Weights of a small contrastive image-text model: encoder arch xception, trained on photos of plants and fungi (iNaturalist).
Rows from block 7 of the image encoder, named by matrix and row number. Each number is 128 + 32 x the weight over the matrix's rms, rounded and kept within 0 to 255. All counts start at 0. Numbers have three digits each.
# convs0: first depthwise 3x3 conv (encoder.blocks.7.convs.0.weight, 224x1x3x3, trained with AdamW), a 3x3 kernel
convs0.33:079128176105162185068114158
convs0.34:105123120135162182111168177
convs0.35:140174141162183120097082112
convs0.36:121114124093071076104091103
convs0.37:127135145170171169133162174
convs0.38:182148131167159133119117110
convs0.39:139183163140165135085057075
convs0.40:138104087169138097189166127
convs0.41:072106105128176186094140131
convs0.42:121181162097169161065093120
convs0.43:168170133140146158072075099
convs0.44:128093099070103101114101128
convs0.45:196133099172122077167121073
convs0.46:141149113138181141088092095
convs0.47:149139109180149121138152100
convs0.48:101081099095126161143183182
convs0.49:092107052169181112169188117
convs0.50:147165182111111091135084086
convs0.51:113131112114141126166148168
convs0.52:125172164126153178074075126
convs0.53:091110077121163117142160130
convs0.54:087124162104101141100131165
convs0.55:141131102170134071181155100
convs0.56:070093155131143187123163178
convs0.57:153137192120110173111099130
convs0.58:101094116139080134175183184
convs0.59:128109099107112121137112105
convs0.60:094138094136114080148120080
convs0.61:146096110132138051159197086
convs0.62:097062112166107148163179180
convs0.63:087112141137163103165166114
convs0.64:130187152141146116073069088
convs0.65:113137157094145157097072105
convs0.66:084092116117158168083159170
convs0.67:130137158098144155132154154
convs0.68:109148112156151145125140153
convs0.69:126131126153162151150165159
convs0.70:176097123113114056145134081
convs0.71:119097126058142177118168189
convs0.72:075053113130114167149205175
convs0.73:132089108112094107130155152
convs0.74:148098119145081083172121109
convs0.75:133152125159165124124117119
convs0.76:159125133152151156155122119
convs0.77:099090062154131112197181130
convs0.78:086107120100107100171171141
convs0.79:145160131176166137105073107
convs0.80:110093104090111161143187187
convs0.81:108127141111165190131151139
convs0.82:107168132130141159094054089
convs0.83:163176162118123122120113111
convs0.84:076135151056127186118134182
convs0.85:114105151091112171110141172
convs0.86:125120092172174113147170118
convs0.87:106100125087104137118142153
convs0.88:114150123151154113144159139
convs0.89:117155169137183178137163162
convs0.90:160116088165161075183171092
convs0.91:151121118137111071140114102
convs0.92:155117171093115186154098158
convs0.93:137158179097162155037085118
convs0.94:084108076094147155120180178
convs0.95:085138081143144175109172162
convs0.96:145126158133147149120126137
convs0.97:111159160095158172119106135
convs0.98:159174180133122131076064090
convs0.99:135157137152158157119114113
convs0.100:144152188110144169121099106
convs0.101:098096135078081148108130171
convs0.102:137160121148168155116130137
convs0.103:078109117100144150129116126
convs0.104:148096072192117100187124115
convs0.105:144113159130103133166141135
convs0.106:145116145109072156158144167
convs0.107:121077130171073071206135119
convs0.108:126143129140193161135147125
convs0.109:112129118140138161124171182
convs0.110:144165159164161146085112085
convs0.111:100145137103179145073103148
convs0.112:114089178112059166143103192
convs0.113:117169116130158161065091105
convs0.114:115082094163147155118179156
convs0.115:117072106092125094184191141
convs0.116:151172127176171155123132108
convs0.117:107100112109091152166182209
convs0.118:099150171068133153097086116
convs0.119:106137142075132159083128138
convs0.120:105145167132163120092093076
convs0.121:132089124145114119189159182
convs0.122:142185180101096181060053157
convs0.123:148149134110135159080089106
convs0.124:132158135135197115124137097
convs0.125:104100105141155150145126169
convs0.126:089151168074127168065119153
convs0.127:148129113129096075166141092
convs0.128:151095137143072087191124149
convs0.129:088128155117151150100132152
convs0.130:167197158129144100119071073
convs0.131:126071082153158112155173135
convs0.132:141130139172166163153152161
convs0.133:182175129123146090113096111
convs0.134:139104127110086075150120137
convs0.135:166132194120063133153085113
convs0.136:093073093119100101189160186
convs0.137:127082116117104140122118164
convs0.138:163199195121117129068067071
convs0.139:102098112115070102118096149
convs0.140:114151151058103139086072143
convs0.141:158144150159152152135144164
convs0.142:145141172090083127119110115
convs0.143:128096171091079149091083129
convs0.144:155158190107140137113118126
convs0.145:137152142108106123115085093
convs0.146:116149148108097116095111093
convs0.147:108132119100103127106118152
convs0.148:111075125096093170162153216
convs0.149:168173160110098114093086113
convs0.150:181135104189144122174134104
convs0.151:108087110125105103146148132
convs0.152:091092113147166144150161183
convs0.153:183165129161100098112097073
convs0.154:121101076146113070159143113
convs0.155:164139090131123045155128081
convs0.156:090109133128146156089090141
convs0.157:131118149105097167095096133
convs0.158:128143114195141078146136066
convs0.159:119118142116111127096067107
convs0.160:075087134103141187104165193
convs0.161:079117095144109174098161173
convs0.162:156102136152124150141131150
convs0.163:109164182094165190080108156
convs0.164:109124152119142176128128153
convs0.165:101088151125082142145162169
convs0.166:090110125183162114143161085
convs0.167:141148113169159097151121110
convs0.168:147097105166080088155156154
convs0.169:138149113156163168101125109
convs0.170:112121077145137082176143123
convs0.171:174182139131159153101086056
convs0.172:123120130097083133116111117
convs0.173:096161146133181171067133137
convs0.174:100140181062155127094119173
convs0.175:101113120150167188128139149
convs0.176:161133181110145107113135108
convs0.177:179156145110123162109068090
convs0.178:147109144107102104114090115
convs0.179:085127110100110171161121178
convs0.180:070102069130148126122135143
convs0.181:125099132152140090151127091
convs0.182:155119141162093130174096168
convs0.183:174168097126116108137107108
convs0.184:166178143183172087108091066
convs0.185:119149183091123167116081170
convs0.186:155107129107091111140107103
convs0.187:114088148156083148131112103
convs0.188:118125141102092102114115114
convs0.189:177175114215141112092041036
convs0.190:146095081158154090126170127
convs0.191:112119101090121113085102107
convs0.192:145109097154111089141123081
convs0.193:136172166118143172077070130
convs0.194:098121192105108209104107181