config.yaml
train_examples: 22605
crop_scale_min: 0.5
encoder_activation: "relu"
encoder_depths: [3, 6, 3]
encoder_kernel_size: 3
encoder_stem: "single"
text_encoder_activation: "relu"
text_encoder_head_dim: 64
text_encoder_bias: "none"
text_encoder_drop_path: 0.05
warmup_steps: 620
Rows from block 5 of the image encoder of a small contrastive image-text model, named by matrix and row number. Rows with one number belong to one channel. Each number is 128 + 24 x the weight over its row's rms, rounded and kept within 0 to 255. All counts start at 0. Numbers have three digits each. After the name is the row's rms in percent of the matrix's.
After each channel's rows are labels from the 100 images, of 14848, where the channel reaches its highest value: "colour at peak" is the nearest of a few named colours to the mean colour under the peak. Only what is clearly more common there than usual is listed. The data: photos of plants and fungi (iNaturalist).
# convs1: first pointwise conv (encoder.blocks.5.convs.1.weight, 224x224x1x1), inputs 192-223
# convs3: second pointwise conv (encoder.blocks.5.convs.3.weight, 224x224x1x1, transposed), outputs 192-223

convs1.54 093:146073099125123107115101121136086123112158178140150188099172111179140110182127124089110099106147
convs3.54 100:098136104142151159117112077143116181123134165130148109158121120125120111067125122138143130144095
colour at peak: pink

convs1.184 105:128143097075185131117114130169140115113150110148116111150165129119134140080118122125128082150112
convs3.184 103:129126139141124123091132142156148142139132154100127153155124110118141143071092159113135159141098
colour at peak: yellow

convs1.212 102:143195118134092133069138118125110154105118168103171120065156140142158151114133126109130124150116
convs3.212 103:123083134130149118160139171140134147113149118138117084128131178123107100079146123100159130124159
colour at peak: pink; purple

convs1.152 104:111114099137111122130162087124138114109114123131104123117140157157136083120124178134135160117096
convs3.152 102:127157121165101138113156090116150144155143121103132122100144104134120121079099147150121126178122
colour at peak: pink

convs1.14 100:158179087152127151088135165149147181154137174099123135103126112140126129125138156094166129152112
convs3.14 106:099097142147060071136168097134137176063110122115154132160096110087104085111140148127138152139095
colour at peak: orange

convs1.173 091:156092140097135148118128146177141143120163146146128123136142129114154101138158138125085114163135
convs3.173 099:134094102159163147168105108144156185163121139141152130134136118133087093122099119154144107141107
colour at peak: yellow

convs1.61 095:150064118135129111134138117163119097104127141090121150085119104140162065129119152128176102147086
convs3.61 094:121114141137092136135133144139072122160164112110073101164134149125128100139128176139093101112153
colour at peak: pink

convs1.49 104:080121152154158098112094178117119127107096104118095128148125106122133112115120132124113137110152
convs3.49 110:142140117144124102127117178139150166109097136162122125164099125168136087118143179134142117116144
colour at peak: grey

convs1.203 102:163152105142149131137114135131093123182106152111146130151128097105086152147149168143138105112143
convs3.203 100:148125138111111133150088178103141134122096133126109136158143102129095131133123094083122115120121
colour at peak: yellow

convs1.121 092:120144096111162067124155107129135134121125124109151120168071084130102102147129115124149108118163
convs3.121 093:121118148079108134121121132098088124096103104138121123102119148107117119163134103129114130126168
colour at peak: purple

convs1.58 097:121110141140115152123150150140106152130108106075148123115137110150114094160112135155152128126150
convs3.58 093:155163145118119131120158111146101135118107118076137107137140126143033098147140114147134115156104
colour at peak: purple

convs1.48 098:164092131139176159123128116116112111112164135128149121123145128168135158113138132119070105136135
convs3.48 092:095117099160044153128133120160112126140102069114137081105095145106132122093107098164138124148124
colour at peak: yellow

convs1.11 106:129082109096138139132164136119095130140117120079135158129149121141127166117089112071111142147157
convs3.11 102:124159129154159140128121133150159085177131099127115078161090138109094094120120106124136127119121
colour at peak: yellow

convs1.140 108:138127095163105148115112106125103121139134115108121134167124136144151159140141101174134140105143
convs3.140 101:109121101122132121110171161135132146117102117144114123133122183142135114137130138109125124134132
colour at peak: yellow

convs1.188 105:099122143124147123106180122132128095133083145124148126138110142139081093116116131147132135149129
convs3.188 117:099147149132142121141121147143141158132091076137108118163127114140104114096086094137114132106121
colour at peak: green

convs1.52 097:138136111120118135126111125160106137093128100156110123132117101127124151120138093144220146081113
convs3.52 096:143140143083140109099144119138114138149154126133126133130090160158095158153125100149116167116139
colour at peak: yellow

convs1.106 104:104082127121150106141128139145111105118136133131189144107138101127130142170139103108145111137100
convs3.106 104:160189129127111104124130115118117130152129144154116133107139143090123130132150144134153095165149
colour at peak: purple; pink

convs1.162 100:129148142076110172126123159140127120159106100125140100146124095109147149166167112146157120103141
convs3.162 096:153144106102161138115123111128132105107138140149119125079096138130102151128143164117114091124120
colour at peak: pink

convs1.12 108:118137108140189144157126096145150107098108105112159143118124087087110135085127123144080128137121
convs3.12 108:104123134179115135134169106151157108096133099149152145158110150097145165141096124142119133132119
colour at peak: yellow

convs1.5 103:133089109095141112127131143121105161125128170210149174130103151144135146104091127143149129139119
convs3.5 102:153102075101130105116126148109151126171128116135111087133137157105138125099098126087103119099151
colour at peak: pink

convs1.176 101:149105157125124136161143138164095165111118129121130107144148124097127076136139132127143119115131
convs3.176 099:087120112114125146129112120124186163138106116153133133101079096107114103118131108099129148143139
colour at peak: red

convs1.210 097:130122090126095113150127110144116094106144089127145086143151082134143126165118157128114145144105
convs3.210 087:103100110144120094141127142133145140113111166141126151069138136195124178132150115170136152122135
colour at peak: yellow

convs1.154 087:131083133121097100183183130141109082134136102093145139123111150131151129136120093130110141103107
convs3.154 089:147108096119110128132142119143165161150152164115113108159129143157126132122127128117147097112133
colour at peak: pink

convs1.76 106:180109095129105127144097150136130174153119109169116143191095060130151151115114108117129110105113
convs3.76 103:095153141095111133136120137122164145098105109147138113116088108143141109155115148135121080166129
colour at peak: pink

convs1.80 097:122113103107151128155151098114177129169108180156115100108141124099131149155120097139105109129131
convs3.80 094:121117150177101128113126063128089108131148143146132152094130127155096126132132130119154107129151
colour at peak: pink

convs1.81 102:144159123126146148116144132119136136140100135110140104146104109134150124134115123110174139145153
convs3.81 104:113147140155159120120111124125131102155100140158133177119147131127124095123129145111120154122116
colour at peak: pink